python train.py --arch="swin" --image_size=48 --horizontal_flip=true --num_classes=11 --mlp_ratio=2.67 --patch_size=[2, 2] --one_sided=false --adamw_lr_other_params=0.0021 --batch_size=512 --epochs=149.1 --weight_decay=0.06
Rows from block 8, named by matrix and row number. Rows with one number belong to one attention dimension. Each number is 50 + 12 x the weight over its row's rms, rounded and kept within 0 to 99. All counts start at 0. After the name is the row's rms in percent of the matrix's.
# v: window attention value (model.blocks.8.attn.v.weight, 192x192), inputs 96-191
# proj: window attention output (model.blocks.8.attn.proj.weight, 192x192, transposed), outputs 96-191
v.115 081:43 37 60 42 49 55 35 55 52 50 42 48 66 23 41 35 56 37 43 61 70 36 59 61 53 45 62 67 41 45 41 65 36 52 66 48 58 54 63 35 51 36 51 58 30 44 64 59 70 20 35 47 43 59 51 64 71 58 40 61 53 54 65 54 48 56 40 64 44 45 55 45 55 43 65 37 53 67 61 34 48 23 67 63 48 35 62 63 49 28 60 42 54 48 60 53
proj.115 080:69 69 53 44 43 59 51 31 39 46 51 51 58 59 45 38 53 65 58 47 48 60 63 70 46 57 33 48 52 48 30 42 77 62 50 55 64 34 54 61 36 54 38 41 46 57 56 28 51 62 62 66 58 25 38 39 49 49 48 26 63 37 31 35 48 22 55 49 27 33 65 57 67 53 56 38 40 40 58 66 54 62 18 51 68 44 40 44 46 51 47 48 55 63 35 40
v.116 095:56 60 39 26 42 56 43 49 46 56 42 64 42 36 56 26 50 42 58 55 42 34 34 37 58 78 73 82 37 44 43 53 46 57 53 55 59 70 32 60 42 63 50 38 65 41 57 70 47 50 35 48 49 61 62 51 48 42 57 60 43 51 66 66 59 56 50 62 51 67 60 40 52 37 48 45 61 59 48 56 37 53 46 67 54 61 67 51 53 54 57 48 25 49 23 58
proj.116 095:55 52 35 49 45 39 64 51 40 65 30 49 64 46 68 53 43 54 36 69 59 70 61 52 75 22 29 29 50 57 58 56 56 25 46 62 49 44 50 44 53 50 45 61 40 60 53 50 61 52 61 57 51 33 62 46 71 69 45 49 62 47 36 51 33 47 65 38 46 55 44 53 63 65 61 46 51 34 52 74 61 32 68 57 41 55 33 37 55 43 61 59 52 59 68 36
v.117 094:21 54 66 74 46 57 54 63 37 58 41 44 44 49 51 65 37 50 58 43 53 70 19 51 41 53 33 44 20 42 52 55 59 61 42 50 46 36 65 55 48 47 77 50 24 43 66 39 56 59 40 62 44 38 50 52 53 32 48 53 55 44 36 50 41 40 52 35 49 49 69 24 45 28 52 37 64 25 41 44 47 55 58 50 52 41 61 51 46 48 38 80 38 39 49 55
proj.117 094:52 36 57 62 36 75 55 52 59 50 41 67 43 39 45 43 49 36 48 61 44 58 67 57 43 37 61 48 61 55 58 35 53 37 58 51 54 62 63 59 54 39 50 38 48 36 34 52 52 54 24 33 70 62 50 31 51 56 49 45 50 26 52 42 42 45 44 62 45 41 34 86 42 41 72 35 44 58 67 55 64 64 28 43 48 52 53 34 40 44 40 44 58 24 51 36
v.118 118:52 57 35 55 45 65 72 49 45 44 55 36 52 31 48 57 39 36 53 47 53 52 59 71 56 43 49 32 58 37 53 52 39 58 57 45 61 42 58 22 30 38 64 50 55 33 56 45 43 47 60 46 19 35 25 38 35 33 68 44 50 40 57 58 48 64 28 45 53 46 33 34 66 55 45 47 63 44 47 53 82 45 63 49 68 53 46 40 50 46 41 49 62 29 85 35
proj.118 109:56 45 46 61 48 53 26 77 52 61 35 63 31 54 65 67 48 53 37 37 74 28 73 37 45 63 36 77 57 57 39 46 63 60 43 54 27 52 50 68 51 41 38 57 37 48 49 39 50 34 53 33 35 56 60 60 34 47 54 59 24 40 29 74 24 47 61 62 19 40 43 53 49 54 63 58 40 52 64 34 30 45 48 62 65 32 44 40 54 65 62 55 35 66 25 63
v.119 104:51 61 41 22 59 53 66 77 51 44 39 57 53 21 47 45 57 38 50 39 34 37 44 35 33 37 38 72 58 42 28 58 37 27 50 42 50 38 43 38 50 49 54 36 79 55 53 44 63 55 45 43 35 48 44 50 42 53 54 48 42 53 59 34 43 47 50 44 44 58 55 43 58 69 38 21 48 40 63 55 66 83 48 50 63 61 56 52 57 57 40 76 28 36 46 52
proj.119 104:11 35 47 47 43 30 59 58 47 41 61 45 38 66 72 59 23 78 63 37 49 60 48 41 59 54 58 63 42 54 55 39 49 61 33 45 39 52 44 50 36 47 30 46 40 56 35 23 40 44 55 65 37 32 59 50 51 64 23 52 59 54 37 56 44 56 36 45 43 46 40 38 50 52 56 40 41 57 66 67 65 28 43 60 46 47 51 34 44 49 80 41 61 65 61 70
v.120 089:39 44 54 35 63 37 40 71 28 58 52 44 34 55 41 50 30 47 30 60 50 72 47 19 72 50 31 52 32 24 47 53 70 31 50 53 69 56 40 29 59 34 74 34 64 51 39 56 52 42 28 41 48 61 50 50 63 36 60 35 64 50 50 54 51 27 52 25 66 44 50 46 43 47 53 47 55 59 49 39 57 66 51 66 53 50 65 68 50 48 45 49 51 54 56 49
proj.120 096:47 39 46 59 49 50 64 44 70 26 34 61 63 52 44 61 44 48 52 52 45 49 45 64 36 36 58 50 71 69 36 48 38 49 64 41 44 42 56 53 46 66 46 41 46 53 46 42 62 56 52 61 55 51 48 69 60 52 39 44 42 59 48 49 63 58 44 75 43 57 46 55 51 43 54 49 20 38 44 56 56 58 17 55 32 50 31 46 55 41 43 46 48 57 61 60
v.121 101:60 49 37 35 46 40 48 54 43 49 52 56 19 48 39 50 21 41 58 36 41 53 57 58 51 54 37 81 66 51 38 39 75 43 60 36 41 65 62 49 22 48 44 67 53 59 59 51 32 56 45 36 44 48 38 38 45 36 45 45 28 68 49 50 51 46 15 33 46 62 49 30 64 51 78 46 55 57 28 52 42 51 45 64 41 68 51 48 42 64 50 74 56 37 26 46
proj.121 101:34 55 47 54 29 33 58 65 61 49 44 30 51 39 43 39 53 60 41 62 62 72 50 43 34 34 76 45 50 54 53 31 40 73 53 64 46 51 37 59 72 71 56 44 33 55 59 50 41 37 58 57 67 46 63 54 62 49 49 66 57 30 56 46 41 54 58 62 59 42 69 57 78 53 41 53 55 58 71 74 42 36 48 64 60 43 38 46 66 40 50 47 52 53 55 59
v.122 107:52 59 64 59 62 35 56 41 55 48 68 34 66 51 46 64 28 58 72 38 52 57 58 50 63 46 54 55 33 50 49 41 50 64 49 49 36 51 34 40 37 54 58 40 55 53 73 53 63 33 61 47 39 49 56 67 26 33 43 62 37 29 33 39 59 44 53 39 57 53 53 44 46 66 74 35 57 44 53 40 60 56 68 56 61 43 47 45 68 40 62 41 47 52 43 67
proj.122 100:28 35 38 54 36 52 37 50 53 47 55 48 57 43 70 43 51 41 50 77 50 32 62 58 26 57 42 42 39 60 61 44 17 56 50 64 55 64 55 56 60 38 44 37 47 66 60 44 46 54 37 37 69 46 62 41 76 61 47 34 38 36 42 49 37 54 51 49 44 48 43 37 57 48 48 53 60 48 59 66 46 59 40 62 37 33 46 66 50 55 53 47 53 47 63 31
v.123 097:59 83 29 40 66 60 59 51 38 58 59 64 53 23 40 49 55 54 20 34 50 41 25 48 53 58 55 43 32 57 62 43 35 59 48 45 55 45 65 59 37 49 44 39 66 41 49 43 77 80 61 50 49 54 56 47 52 52 62 30 36 40 56 48 56 42 53 39 46 52 38 50 44 69 30 56 42 36 63 47 51 49 45 47 39 40 51 62 52 32 60 43 41 64 41 57
proj.123 105:48 27 49 61 56 38 49 42 38 40 34 66 64 57 38 60 50 30 57 58 26 61 64 50 54 47 64 53 66 27 58 47 45 41 34 45 45 66 23 48 54 47 42 44 53 57 47 49 32 46 49 53 56 46 70 36 68 40 48 63 47 71 69 41 40 52 50 57 49 56 41 39 51 57 51 58 49 66 32 29 47 45 73 56 23 49 33 54 51 66 59 48 47 52 52 57
v.124 093:26 34 63 75 55 53 37 44 63 39 50 45 66 54 45 62 59 66 55 56 57 69 61 51 78 54 58 46 65 51 38 58 50 61 58 39 53 35 45 57 52 49 75 65 50 67 24 36 57 47 50 64 46 35 45 37 28 35 54 51 39 52 46 38 52 68 71 56 62 44 60 37 42 58 44 33 52 53 62 60 43 74 44 47 45 42 33 27 50 58 50 59 51 60 63 23
proj.124 100:58 34 62 26 59 77 46 46 41 60 43 58 39 44 41 46 71 67 44 59 45 48 47 44 36 45 70 39 50 55 46 42 64 40 39 60 42 61 55 38 37 29 76 42 34 50 73 52 56 49 54 61 63 46 58 48 29 39 36 29 43 52 56 68 41 34 30 44 41 48 47 56 47 32 28 65 76 50 33 48 49 51 59 41 42 44 58 74 42 61 31 52 68 34 55 46
v.125 091:56 42 50 51 46 60 65 55 65 46 64 72 35 65 59 44 40 60 57 51 46 63 39 62 54 33 48 50 43 72 37 58 67 73 67 39 74 49 55 50 46 53 49 71 46 75 52 52 61 28 41 81 59 43 53 52 66 36 59 50 57 69 42 55 64 36 57 46 45 52 54 47 49 56 48 61 40 38 39 53 44 62 20 45 40 49 73 42 60 64 43 64 44 36 60 55
proj.125 095:54 40 58 50 64 45 65 53 38 52 67 55 58 48 45 49 65 45 46 64 45 47 50 45 76 75 58 43 59 38 68 43 69 52 55 33 49 61 88 55 49 60 49 35 52 55 49 67 50 64 39 35 47 65 46 30 38 63 53 36 41 56 57 22 43 56 33 62 59 59 34 54 60 42 49 42 65 60 56 38 69 44 76 40 56 61 52 43 45 46 52 60 56 46 46 49
v.126 115:37 57 53 72 61 58 53 68 47 58 59 51 66 63 40 55 57 52 45 27 45 78 51 57 41 56 44 35 61 64 78 52 59 47 57 39 76 57 42 55 67 49 49 48 37 35 45 45 47 47 49 44 35 68 66 55 69 40 31 46 40 61 51 35 53 25 45 60 38 67 75 55 38 54 39 62 47 51 50 52 24 53 37 40 57 39 39 57 52 63 50 68 32 33 43 65
proj.126 110:56 49 36 45 58 60 40 41 39 28 46 57 45 60 46 64 72 56 43 56 32 47 50 45 67 57 48 47 45 46 52 60 60 46 46 32 44 49 68 38 51 29 58 35 72 48 28 56 64 71 52 54 55 53 35 68 77 57 43 50 54 60 68 71 44 53 61 43 63 48 51 56 51 65 51 38 65 59 46 38 79 43 41 57 59 64 42 26 49 47 43 34 71 64 56 36
v.127 100:33 45 41 61 64 64 45 52 39 46 60 72 42 47 37 63 45 49 37 69 60 74 57 46 55 73 38 40 70 67 54 53 28 63 58 78 61 38 45 60 60 34 44 74 46 60 74 52 56 41 32 44 37 44 68 40 45 65 51 50 46 68 54 71 49 55 72 48 60 54 48 34 54 55 48 48 65 37 62 71 57 50 56 37 52 69 59 51 44 55 31 50 79 55 69 50
proj.127 105:52 26 31 43 33 56 53 62 56 65 48 41 57 57 72 57 61 68 69 56 51 22 43 41 38 37 69 45 54 45 50 47 75 32 70 29 43 55 46 56 43 51 49 44 28 59 55 61 44 57 50 37 31 50 42 50 60 56 52 70 59 31 55 45 47 33 52 47 55 40 59 68 47 52 40 47 43 49 48 45 47 53 37 53 66 46 27 63 73 47 60 62 46 58 23 43
v.128 103:55 42 50 99 67 43 40 51 40 58 66 45 53 35 59 52 46 51 43 32 45 61 51 64 46 56 36 38 31 39 53 47 66 69 66 56 43 44 59 61 44 43 54 58 38 50 40 39 59 27 55 51 30 33 31 55 49 49 53 67 44 36 49 44 34 39 40 67 59 59 60 48 31 42 52 44 48 69 43 47 40 31 55 67 47 53 18 57 38 44 37 51 47 23 44 36
proj.128 104:45 68 55 60 48 54 56 56 62 41 57 54 31 52 53 81 66 32 62 73 53 48 68 34 24 63 66 48 47 64 45 55 47 43 42 32 56 39 49 46 64 46 48 27 44 33 66 60 59 59 49 48 42 72 53 48 59 51 55 50 53 71 48 55 41 45 45 43 44 35 58 43 44 45 69 30 62 39 52 31 54 45 47 40 74 36 63 44 66 55 47 42 64 89 52 53
v.129 101:63 60 42 44 20 39 57 59 65 54 42 52 52 59 62 51 43 55 49 56 46 51 38 59 43 46 43 42 39 52 59 33 72 36 57 39 28 62 66 52 61 52 52 65 64 38 78 30 62 50 48 70 54 43 47 33 46 32 45 42 34 28 51 31 65 30 54 32 66 61 57 41 57 23 44 26 44 75 41 31 29 36 52 73 49 59 66 47 37 55 55 62 38 44 29 46
proj.129 103:52 48 57 52 62 69 35 42 29 61 24 50 46 55 49 42 34 22 49 52 35 55 69 32 64 68 59 40 38 52 51 58 41 69 55 68 59 47 30 65 55 55 83 36 50 44 36 57 44 39 50 52 56 69 42 49 58 34 59 72 52 43 56 38 38 61 38 65 46 49 51 30 40 49 48 65 66 61 65 76 55 66 52 45 62 50 55 44 51 53 53 44 39 68 68 50
v.130 092:60 55 41 61 71 50 46 61 53 47 56 76 47 56 44 38 51 70 42 45 55 50 51 57 51 59 61 59 45 42 34 49 40 47 47 37 79 59 43 61 44 52 17 45 48 55 42 56 25 58 57 57 37 33 51 32 66 46 40 45 47 50 58 52 59 53 48 54 58 25 34 60 71 59 41 83 64 60 57 49 53 53 58 65 54 53 64 24 56 50 49 53 34 38 54 66
proj.130 093:59 46 51 58 54 45 49 42 58 71 60 42 51 56 49 42 51 39 33 50 57 23 50 46 50 48 60 42 75 28 42 72 54 41 22 72 53 54 61 35 41 41 63 50 64 33 41 52 34 51 63 53 50 43 52 48 47 41 54 59 58 68 42 56 25 48 57 46 54 74 77 48 64 47 46 61 46 52 61 51 53 44 28 54 52 28 43 52 50 51 30 51 43 56 37 28
v.131 114:37 44 61 68 51 39 50 62 56 43 54 34 62 49 34 56 55 41 60 44 26 54 51 40 55 40 27 56 41 67 48 50 34 65 55 36 67 37 41 63 54 63 48 53 44 50 39 46 45 26 55 60 42 37 59 50 39 49 33 46 42 59 51 58 64 60 53 59 54 50 29 49 60 57 41 23 57 74 30 47 54 38 35 35 76 52 27 62 55 49 40 66 48 41 51 53
proj.131 106:50 56 57 39 61 56 49 47 28 43 65 44 42 52 84 53 63 54 62 35 56 46 51 69 32 62 58 53 52 69 50 56 59 43 67 58 40 48 63 48 52 58 42 44 57 47 78 56 53 79 50 34 71 49 56 58 61 54 55 47 36 58 72 70 47 51 74 66 60 49 75 54 49 50 55 41 43 57 73 56 53 48 40 71 34 44 51 42 62 55 28 46 54 43 44 40
v.132 088:45 64 30 39 44 61 37 50 58 57 36 65 43 72 59 48 62 35 46 32 51 59 58 45 44 82 64 39 44 59 56 59 32 47 60 59 81 61 64 49 48 26 38 82 39 51 38 55 37 40 35 21 53 48 54 43 52 55 45 52 53 59 54 46 64 40 34 60 64 47 42 82 49 72 34 60 42 56 58 38 51 67 58 47 52 54 53 53 56 58 51 70 57 39 52 52
proj.132 091:57 66 37 66 67 31 46 31 60 40 56 46 48 35 30 52 59 61 52 58 44 64 19 44 52 26 61 45 56 59 42 64 56 53 36 61 29 57 39 56 62 59 45 47 51 48 48 43 54 58 43 59 33 62 51 65 57 45 69 62 62 60 42 39 28 52 79 58 50 22 70 28 58 57 50 55 42 50 42 41 34 35 33 50 46 56 55 41 55 52 64 40 34 48 38 32
v.133 105:43 63 45 60 42 53 59 48 66 58 61 62 30 69 59 56 57 43 71 62 32 69 53 61 34 49 55 70 55 54 76 65 33 57 60 54 57 35 55 43 58 31 66 74 35 48 52 51 38 42 52 63 46 23 39 42 41 53 50 34 68 36 53 42 57 55 44 39 56 62 40 59 58 31 28 52 49 29 55 35 49 55 31 59 60 45 44 51 51 53 43 68 54 62 53 56
proj.133 107:65 26 61 23 62 43 26 47 48 45 32 54 46 44 48 54 57 30 40 66 62 50 50 19 58 55 51 40 45 55 50 40 79 51 48 52 39 72 51 65 47 58 62 47 44 58 63 48 55 70 28 38 58 45 53 51 38 39 48 47 41 56 34 39 37 73 70 72 42 48 60 30 51 27 55 61 53 61 52 37 46 52 67 37 42 59 84 39 47 51 66 62 46 42 43 42
v.134 098:69 53 58 26 25 45 71 62 45 47 53 66 60 48 51 47 37 37 63 58 42 37 53 31 43 45 45 48 29 51 40 46 61 54 54 54 28 63 63 53 33 77 52 46 58 43 36 51 60 54 50 66 60 73 50 44 49 48 48 50 40 50 45 47 47 40 31 38 68 57 41 56 57 44 60 49 31 45 36 79 49 65 48 57 54 64 46 55 38 42 45 52 40 52 32 51
proj.134 095:53 55 39 57 62 40 58 57 24 38 59 38 49 40 54 47 36 42 30 43 46 58 41 44 55 49 60 58 51 54 42 35 48 49 51 55 49 60 28 42 62 43 49 81 51 32 51 60 42 28 48 42 45 41 50 44 55 71 35 77 60 50 42 42 43 66 35 54 31 21 42 50 38 58 45 43 48 59 45 49 26 70 53 33 72 67 49 53 49 55 56 27 35 62 49 77
v.135 110:42 48 58 16 51 48 57 39 43 40 46 68 67 54 39 41 57 56 53 55 54 33 48 75 57 47 54 59 65 36 54 54 45 45 33 40 56 34 33 38 48 40 65 27 52 65 35 63 55 65 49 47 46 61 31 63 70 49 61 61 67 52 59 43 49 43 69 73 34 52 52 60 65 51 40 46 56 48 71 55 67 51 61 48 45 76 50 71 44 46 69 29 40 44 34 64
proj.135 104:62 31 62 66 22 62 40 48 63 77 69 43 59 53 51 36 55 59 49 51 48 53 48 45 53 65 44 37 36 60 47 46 48 59 64 51 54 75 36 32 39 35 36 40 63 58 69 41 68 51 62 67 51 53 72 42 26 54 53 26 62 70 50 44 54 46 37 49 51 53 36 35 52 45 45 57 35 58 65 43 51 46 49 71 55 53 52 42 38 49 46 65 56 48 59 27
v.136 081:30 54 46 57 41 40 63 64 51 38 16 56 25 37 44 44 39 38 79 60 53 51 62 57 36 50 45 69 58 56 47 49 47 36 60 44 63 52 82 45 53 56 46 51 54 42 48 52 42 52 58 62 41 66 45 35 55 52 40 50 47 57 69 54 42 60 32 31 38 32 41 70 64 51 73 62 49 37 51 57 50 56 59 46 52 59 48 32 44 53 34 45 72 53 55 58
proj.136 083:64 61 75 41 45 40 49 41 58 44 76 30 65 39 44 48 72 66 41 49 32 43 37 31 45 68 44 54 51 57 49 40 53 71 27 68 31 66 34 52 40 63 55 38 25 27 47 52 36 29 49 41 40 48 50 44 59 42 46 51 51 70 53 63 55 66 57 79 60 47 75 27 48 40 48 68 24 56 55 40 44 64 44 61 53 67 59 46 24 51 41 34 48 48 50 41
v.137 104:36 49 58 61 45 58 62 62 38 56 42 40 58 65 39 70 58 65 42 70 48 52 54 47 53 38 18 49 57 57 57 53 43 53 52 62 49 41 41 53 76 60 57 50 47 56 44 41 27 54 48 63 46 31 49 48 56 60 47 36 57 57 39 40 42 52 49 57 49 18 33 46 43 38 63 33 46 52 15 37 52 58 21 43 41 39 30 64 61 69 36 72 59 32 66 43
proj.137 100:50 54 44 29 43 50 39 59 52 37 64 43 25 68 55 61 45 50 57 39 57 58 54 72 45 54 63 43 54 45 60 40 64 43 42 41 39 44 49 48 50 63 50 63 61 60 72 50 56 47 50 36 68 79 46 36 38 53 27 39 11 50 53 40 69 55 60 65 60 46 59 63 55 52 53 58 50 80 45 44 65 71 52 48 55 62 68 55 18 58 34 47 47 23 52 48
v.138 113:56 41 64 56 46 43 35 52 62 51 55 40 55 56 65 21 33 39 21 33 38 31 38 35 50 43 50 53 42 72 37 55 35 52 53 37 55 70 30 44 54 54 51 29 49 59 41 50 52 42 60 43 76 60 39 44 63 50 67 44 27 49 42 33 66 41 57 31 49 53 56 60 40 37 56 43 55 82 41 53 60 51 30 66 49 53 81 59 48 64 69 50 47 48 48 55
proj.138 107:64 66 57 42 61 41 38 59 48 50 42 53 39 56 52 71 57 61 63 53 42 57 77 59 65 31 48 49 42 33 46 70 47 43 56 56 75 56 63 65 44 64 56 68 78 53 54 62 58 66 71 64 71 58 58 47 67 45 42 59 48 42 58 51 41 58 36 48 48 64 48 28 69 62 58 37 48 65 67 64 33 60 63 69 42 66 58 56 62 33 47 57 35 45 88 32
v.139 093:40 47 49 57 40 44 69 71 43 45 31 49 44 48 55 53 47 58 52 45 55 67 31 38 39 47 60 68 28 51 46 42 57 48 23 57 54 47 40 83 57 41 53 43 69 49 63 51 58 56 65 34 49 53 32 41 33 48 47 56 62 66 42 44 52 46 76 27 56 34 40 71 53 46 31 56 54 56 44 61 58 77 60 36 37 61 62 53 54 36 43 40 54 64 55 67
proj.139 093:43 36 46 38 59 34 57 30 47 58 65 44 54 43 54 26 63 56 65 48 50 29 61 48 48 48 64 35 59 49 61 28 38 55 52 54 54 55 30 41 42 54 48 35 32 64 47 54 67 46 27 64 57 57 60 52 60 24 43 57 54 53 55 47 39 51 31 65 70 66 59 39 25 38 61 52 28 52 48 50 36 50 54 44 70 67 53 37 48 43 45 60 58 37 45 23
v.140 098:63 36 35 58 49 58 79 63 40 40 38 50 63 63 76 78 46 67 37 47 39 45 28 37 38 53 39 46 51 62 49 37 62 48 35 50 31 59 57 65 58 63 40 56 49 60 67 51 74 42 47 45 58 51 62 70 39 58 50 56 51 43 63 59 47 48 59 38 60 46 41 66 50 38 43 38 51 48 65 46 38 54 61 41 52 39 46 49 72 42 47 36 66 45 48 54
proj.140 100:37 61 52 48 51 57 51 58 26 56 69 69 42 59 36 22 50 39 69 50 63 45 60 71 38 26 57 46 46 39 68 48 32 43 61 57 67 40 26 56 39 43 66 62 54 54 46 55 41 47 27 69 32 67 28 25 64 37 62 46 60 48 51 30 61 38 40 65 61 57 49 40 28 65 62 68 45 70 52 51 72 58 44 35 49 47 62 58 51 49 68 57 49 35 58 56
v.141 110:66 61 48 56 69 41 52 48 45 56 69 57 60 40 55 57 51 37 35 36 50 46 24 54 42 35 58 53 28 42 51 49 39 33 50 51 50 59 61 59 45 49 43 49 50 53 54 43 70 34 53 35 47 43 45 60 51 66 59 39 67 45 60 54 48 63 50 40 49 51 42 66 50 49 33 50 47 42 49 39 65 56 66 56 49 22 53 65 60 34 45 58 64 51 36 67
proj.141 109:52 29 59 36 70 42 77 50 61 47 25 42 29 47 42 68 55 65 50 42 52 46 58 57 38 52 42 53 66 73 50 58 45 63 44 56 60 34 42 47 21 32 65 59 57 48 55 35 39 46 46 42 33 49 36 42 40 37 44 48 52 45 51 38 38 39 61 41 50 55 48 57 30 53 68 31 31 67 43 65 44 53 42 35 35 59 76 37 52 41 65 53 43 50 50 69
v.142 097:40 50 36 46 37 61 51 36 47 47 57 51 32 74 62 73 35 38 60 54 53 61 70 46 55 38 47 31 48 56 46 48 54 46 50 56 57 56 37 62 26 17 74 55 43 27 56 44 46 55 67 80 53 46 43 49 57 50 30 59 52 41 34 33 68 49 55 32 85 43 71 39 50 60 43 75 52 46 34 34 61 41 57 52 78 55 37 63 45 52 43 56 41 55 43 54
proj.142 097:56 42 51 47 60 52 36 44 52 30 35 33 55 48 37 52 62 39 51 53 58 35 23 52 56 45 53 55 92 40 60 70 45 48 74 72 27 38 46 54 55 59 54 33 42 63 40 41 64 65 66 44 57 61 53 54 24 36 63 54 42 56 45 59 44 52 37 55 46 41 61 55 39 30 58 70 51 71 45 65 25 48 51 36 52 52 51 48 57 48 35 42 67 42 42 37
v.143 098:26 49 47 52 68 62 64 50 49 45 51 41 42 75 53 59 56 48 51 62 54 50 42 60 64 36 45 49 54 37 47 26 58 31 59 46 40 40 48 38 46 50 46 46 35 42 45 46 38 58 46 43 53 48 33 64 68 47 44 36 37 52 61 40 68 27 71 51 58 51 62 49 56 56 51 71 35 53 51 26 65 47 42 39 41 46 40 54 74 54 35 56 43 33 84 57
proj.143 105:68 41 32 55 37 45 56 37 49 42 51 74 47 30 23 56 53 51 54 44 56 49 44 46 46 26 59 43 63 23 54 63 30 62 64 51 46 38 58 52 53 59 51 33 57 68 65 54 43 44 62 55 51 92 51 31 37 42 64 42 38 42 56 49 55 47 44 64 49 53 33 39 58 60 44 54 43 59 51 82 50 59 48 67 57 52 40 44 37 45 55 59 39 69 43 46
v.144 099:56 63 70 57 64 72 48 44 29 57 53 48 49 64 51 42 55 32 41 66 50 49 55 58 45 60 51 51 40 54 48 58 56 54 62 40 59 40 43 45 46 56 51 46 45 62 31 50 95 36 43 36 38 38 42 35 33 71 38 56 50 48 43 42 42 46 51 55 51 28 45 43 60 50 38 37 52 55 48 59 27 61 31 47 69 32 44 42 58 51 42 46 54 34 46 42
proj.144 097:36 66 46 45 46 39 24 45 65 50 54 48 65 47 41 68 48 56 45 40 63 56 48 46 59 31 54 37 54 61 68 57 42 53 60 37 52 62 70 58 33 52 40 57 31 37 35 48 44 63 48 67 47 32 53 38 42 38 62 55 59 48 47 47 36 69 45 56 53 54 72 51 33 50 72 47 52 50 38 25 40 55 62 42 54 53 56 58 50 49 54 46 63 46 54 62
v.145 097:23 42 58 27 41 46 45 58 52 39 54 61 48 42 58 57 41 51 46 37 78 41 37 59 45 13 49 50 53 53 36 55 52 56 52 81 51 28 41 52 61 33 53 65 67 40 59 71 51 47 57 48 66 43 50 54 52 55 48 39 64 58 40 62 48 52 44 32 66 61 46 60 65 41 53 62 46 49 65 31 53 46 20 66 37 53 34 59 26 40 50 65 28 59 57 37
proj.145 105:57 47 62 64 34 61 49 63 58 77 36 66 54 67 38 44 44 56 63 63 11 58 49 66 54 58 55 79 56 46 62 37 38 47 20 35 25 63 38 58 39 55 47 51 48 63 40 49 51 48 63 29 41 50 43 49 49 60 36 47 59 42 44 12 58 33 64 57 36 39 45 73 55 39 45 34 43 39 41 50 50 41 41 47 66 54 45 31 60 66 55 49 61 48 50 53
v.146 089:39 53 77 34 46 54 53 48 42 41 71 49 36 64 29 44 52 32 52 55 41 56 50 74 42 45 49 61 66 40 45 69 23 66 39 64 57 59 54 57 52 57 35 59 54 45 68 50 59 55 80 46 48 43 61 31 60 58 51 57 51 54 50 42 52 47 40 59 40 35 45 53 43 44 35 70 48 34 34 73 42 28 39 64 47 45 64 50 59 66 47 37 32 37 32 54
proj.146 086:49 45 36 56 36 65 28 47 39 68 62 51 46 50 61 41 64 50 47 44 67 58 62 43 60 62 47 56 28 62 72 37 33 53 48 45 48 52 28 25 54 47 63 46 33 65 44 61 73 32 43 48 57 71 45 66 57 57 46 60 44 43 60 44 56 69 68 50 60 73 64 64 30 42 71 28 54 58 53 44 50 49 47 54 42 63 36 68 46 56 46 43 50 57 53 41
v.147 083:37 59 56 44 60 81 48 64 53 48 58 50 52 51 52 54 56 62 38 47 45 60 29 62 45 31 24 50 32 41 36 43 53 56 46 49 68 41 73 55 56 32 74 64 36 58 44 48 69 45 80 59 65 61 64 37 41 51 34 45 58 68 52 60 20 40 61 55 52 54 56 63 42 63 29 44 50 61 32 55 26 45 48 52 41 41 71 41 28 38 68 40 62 61 63 46
proj.147 089:42 49 30 53 44 54 52 49 56 45 45 56 50 51 51 37 28 46 38 47 39 32 43 42 66 60 61 50 54 46 68 52 53 44 53 37 70 48 40 49 30 57 39 48 54 51 25 28 46 21 45 31 48 33 60 56 55 62 57 53 47 38 53 52 52 60 57 56 54 62 52 25 64 50 62 74 58 41 41 59 52 62 34 58 59 59 55 53 60 57 41 61 65 39 32 54
v.148 088:45 45 41 40 37 45 44 50 46 45 33 68 42 65 57 67 68 47 66 54 42 58 48 51 51 27 71 75 66 46 64 53 24 55 56 56 76 38 46 55 44 33 56 60 46 54 59 34 62 41 55 45 51 65 56 53 60 52 54 28 52 46 58 53 37 60 61 61 47 63 62 21 46 59 76 42 50 33 57 51 60 58 54 30 56 54 63 61 61 65 69 63 34 54 36 45
proj.148 087:41 62 38 51 33 43 36 54 67 58 45 22 63 53 34 47 54 44 32 70 53 41 20 27 56 67 22 35 48 65 36 62 60 23 53 61 31 56 43 56 56 52 49 39 39 47 56 71 42 43 50 46 39 70 51 22 53 38 38 59 52 60 40 54 77 46 47 15 69 44 64 49 64 54 53 62 34 66 47 70 50 47 45 40 35 61 53 47 59 48 39 41 47 27 64 43
v.149 090:67 56 22 63 56 64 47 48 53 60 58 42 57 43 30 38 47 65 38 38 59 38 30 55 33 43 63 37 39 52 36 69 69 26 51 29 30 56 68 60 67 69 46 25 37 48 38 60 34 66 22 60 49 33 72 46 48 38 54 63 42 47 54 57 41 64 57 78 37 40 50 35 45 45 43 43 72 50 57 65 64 32 59 44 37 28 51 44 46 53 47 32 50 46 57 39
proj.149 088:41 50 46 35 62 42 58 42 34 29 49 75 51 58 52 48 65 36 52 29 57 38 58 54 69 39 61 51 51 55 52 41 58 83 51 65 65 55 46 25 39 35 59 67 55 40 34 51 40 45 63 48 55 37 30 42 60 56 59 40 68 61 56 51 39 49 55 47 60 46 39 47 56 46 46 49 41 48 46 61 62 64 50 48 50 66 59 32 53 51 53 60 52 50 54 48
v.150 109:50 48 54 41 66 57 49 42 66 57 53 40 52 49 56 51 53 49 41 57 56 33 44 32 46 72 06 64 36 41 30 39 64 73 48 34 45 37 40 32 62 66 58 50 42 48 72 22 59 28 52 43 33 59 52 63 45 54 30 46 50 42 51 63 57 72 61 64 61 47 67 46 36 50 54 34 49 59 50 56 67 64 56 29 63 62 33 40 61 69 32 63 42 53 67 41
proj.150 115:38 50 50 40 42 54 48 35 50 59 59 60 66 44 58 41 45 53 63 55 61 55 58 46 47 51 54 26 45 31 70 54 43 31 46 79 65 52 71 68 39 52 45 47 43 49 52 61 32 67 51 82 59 34 48 49 66 50 58 42 62 85 35 53 41 60 48 65 53 59 32 46 53 59 58 51 46 53 67 41 45 44 43 55 56 32 62 48 55 24 55 43 34 42 41 74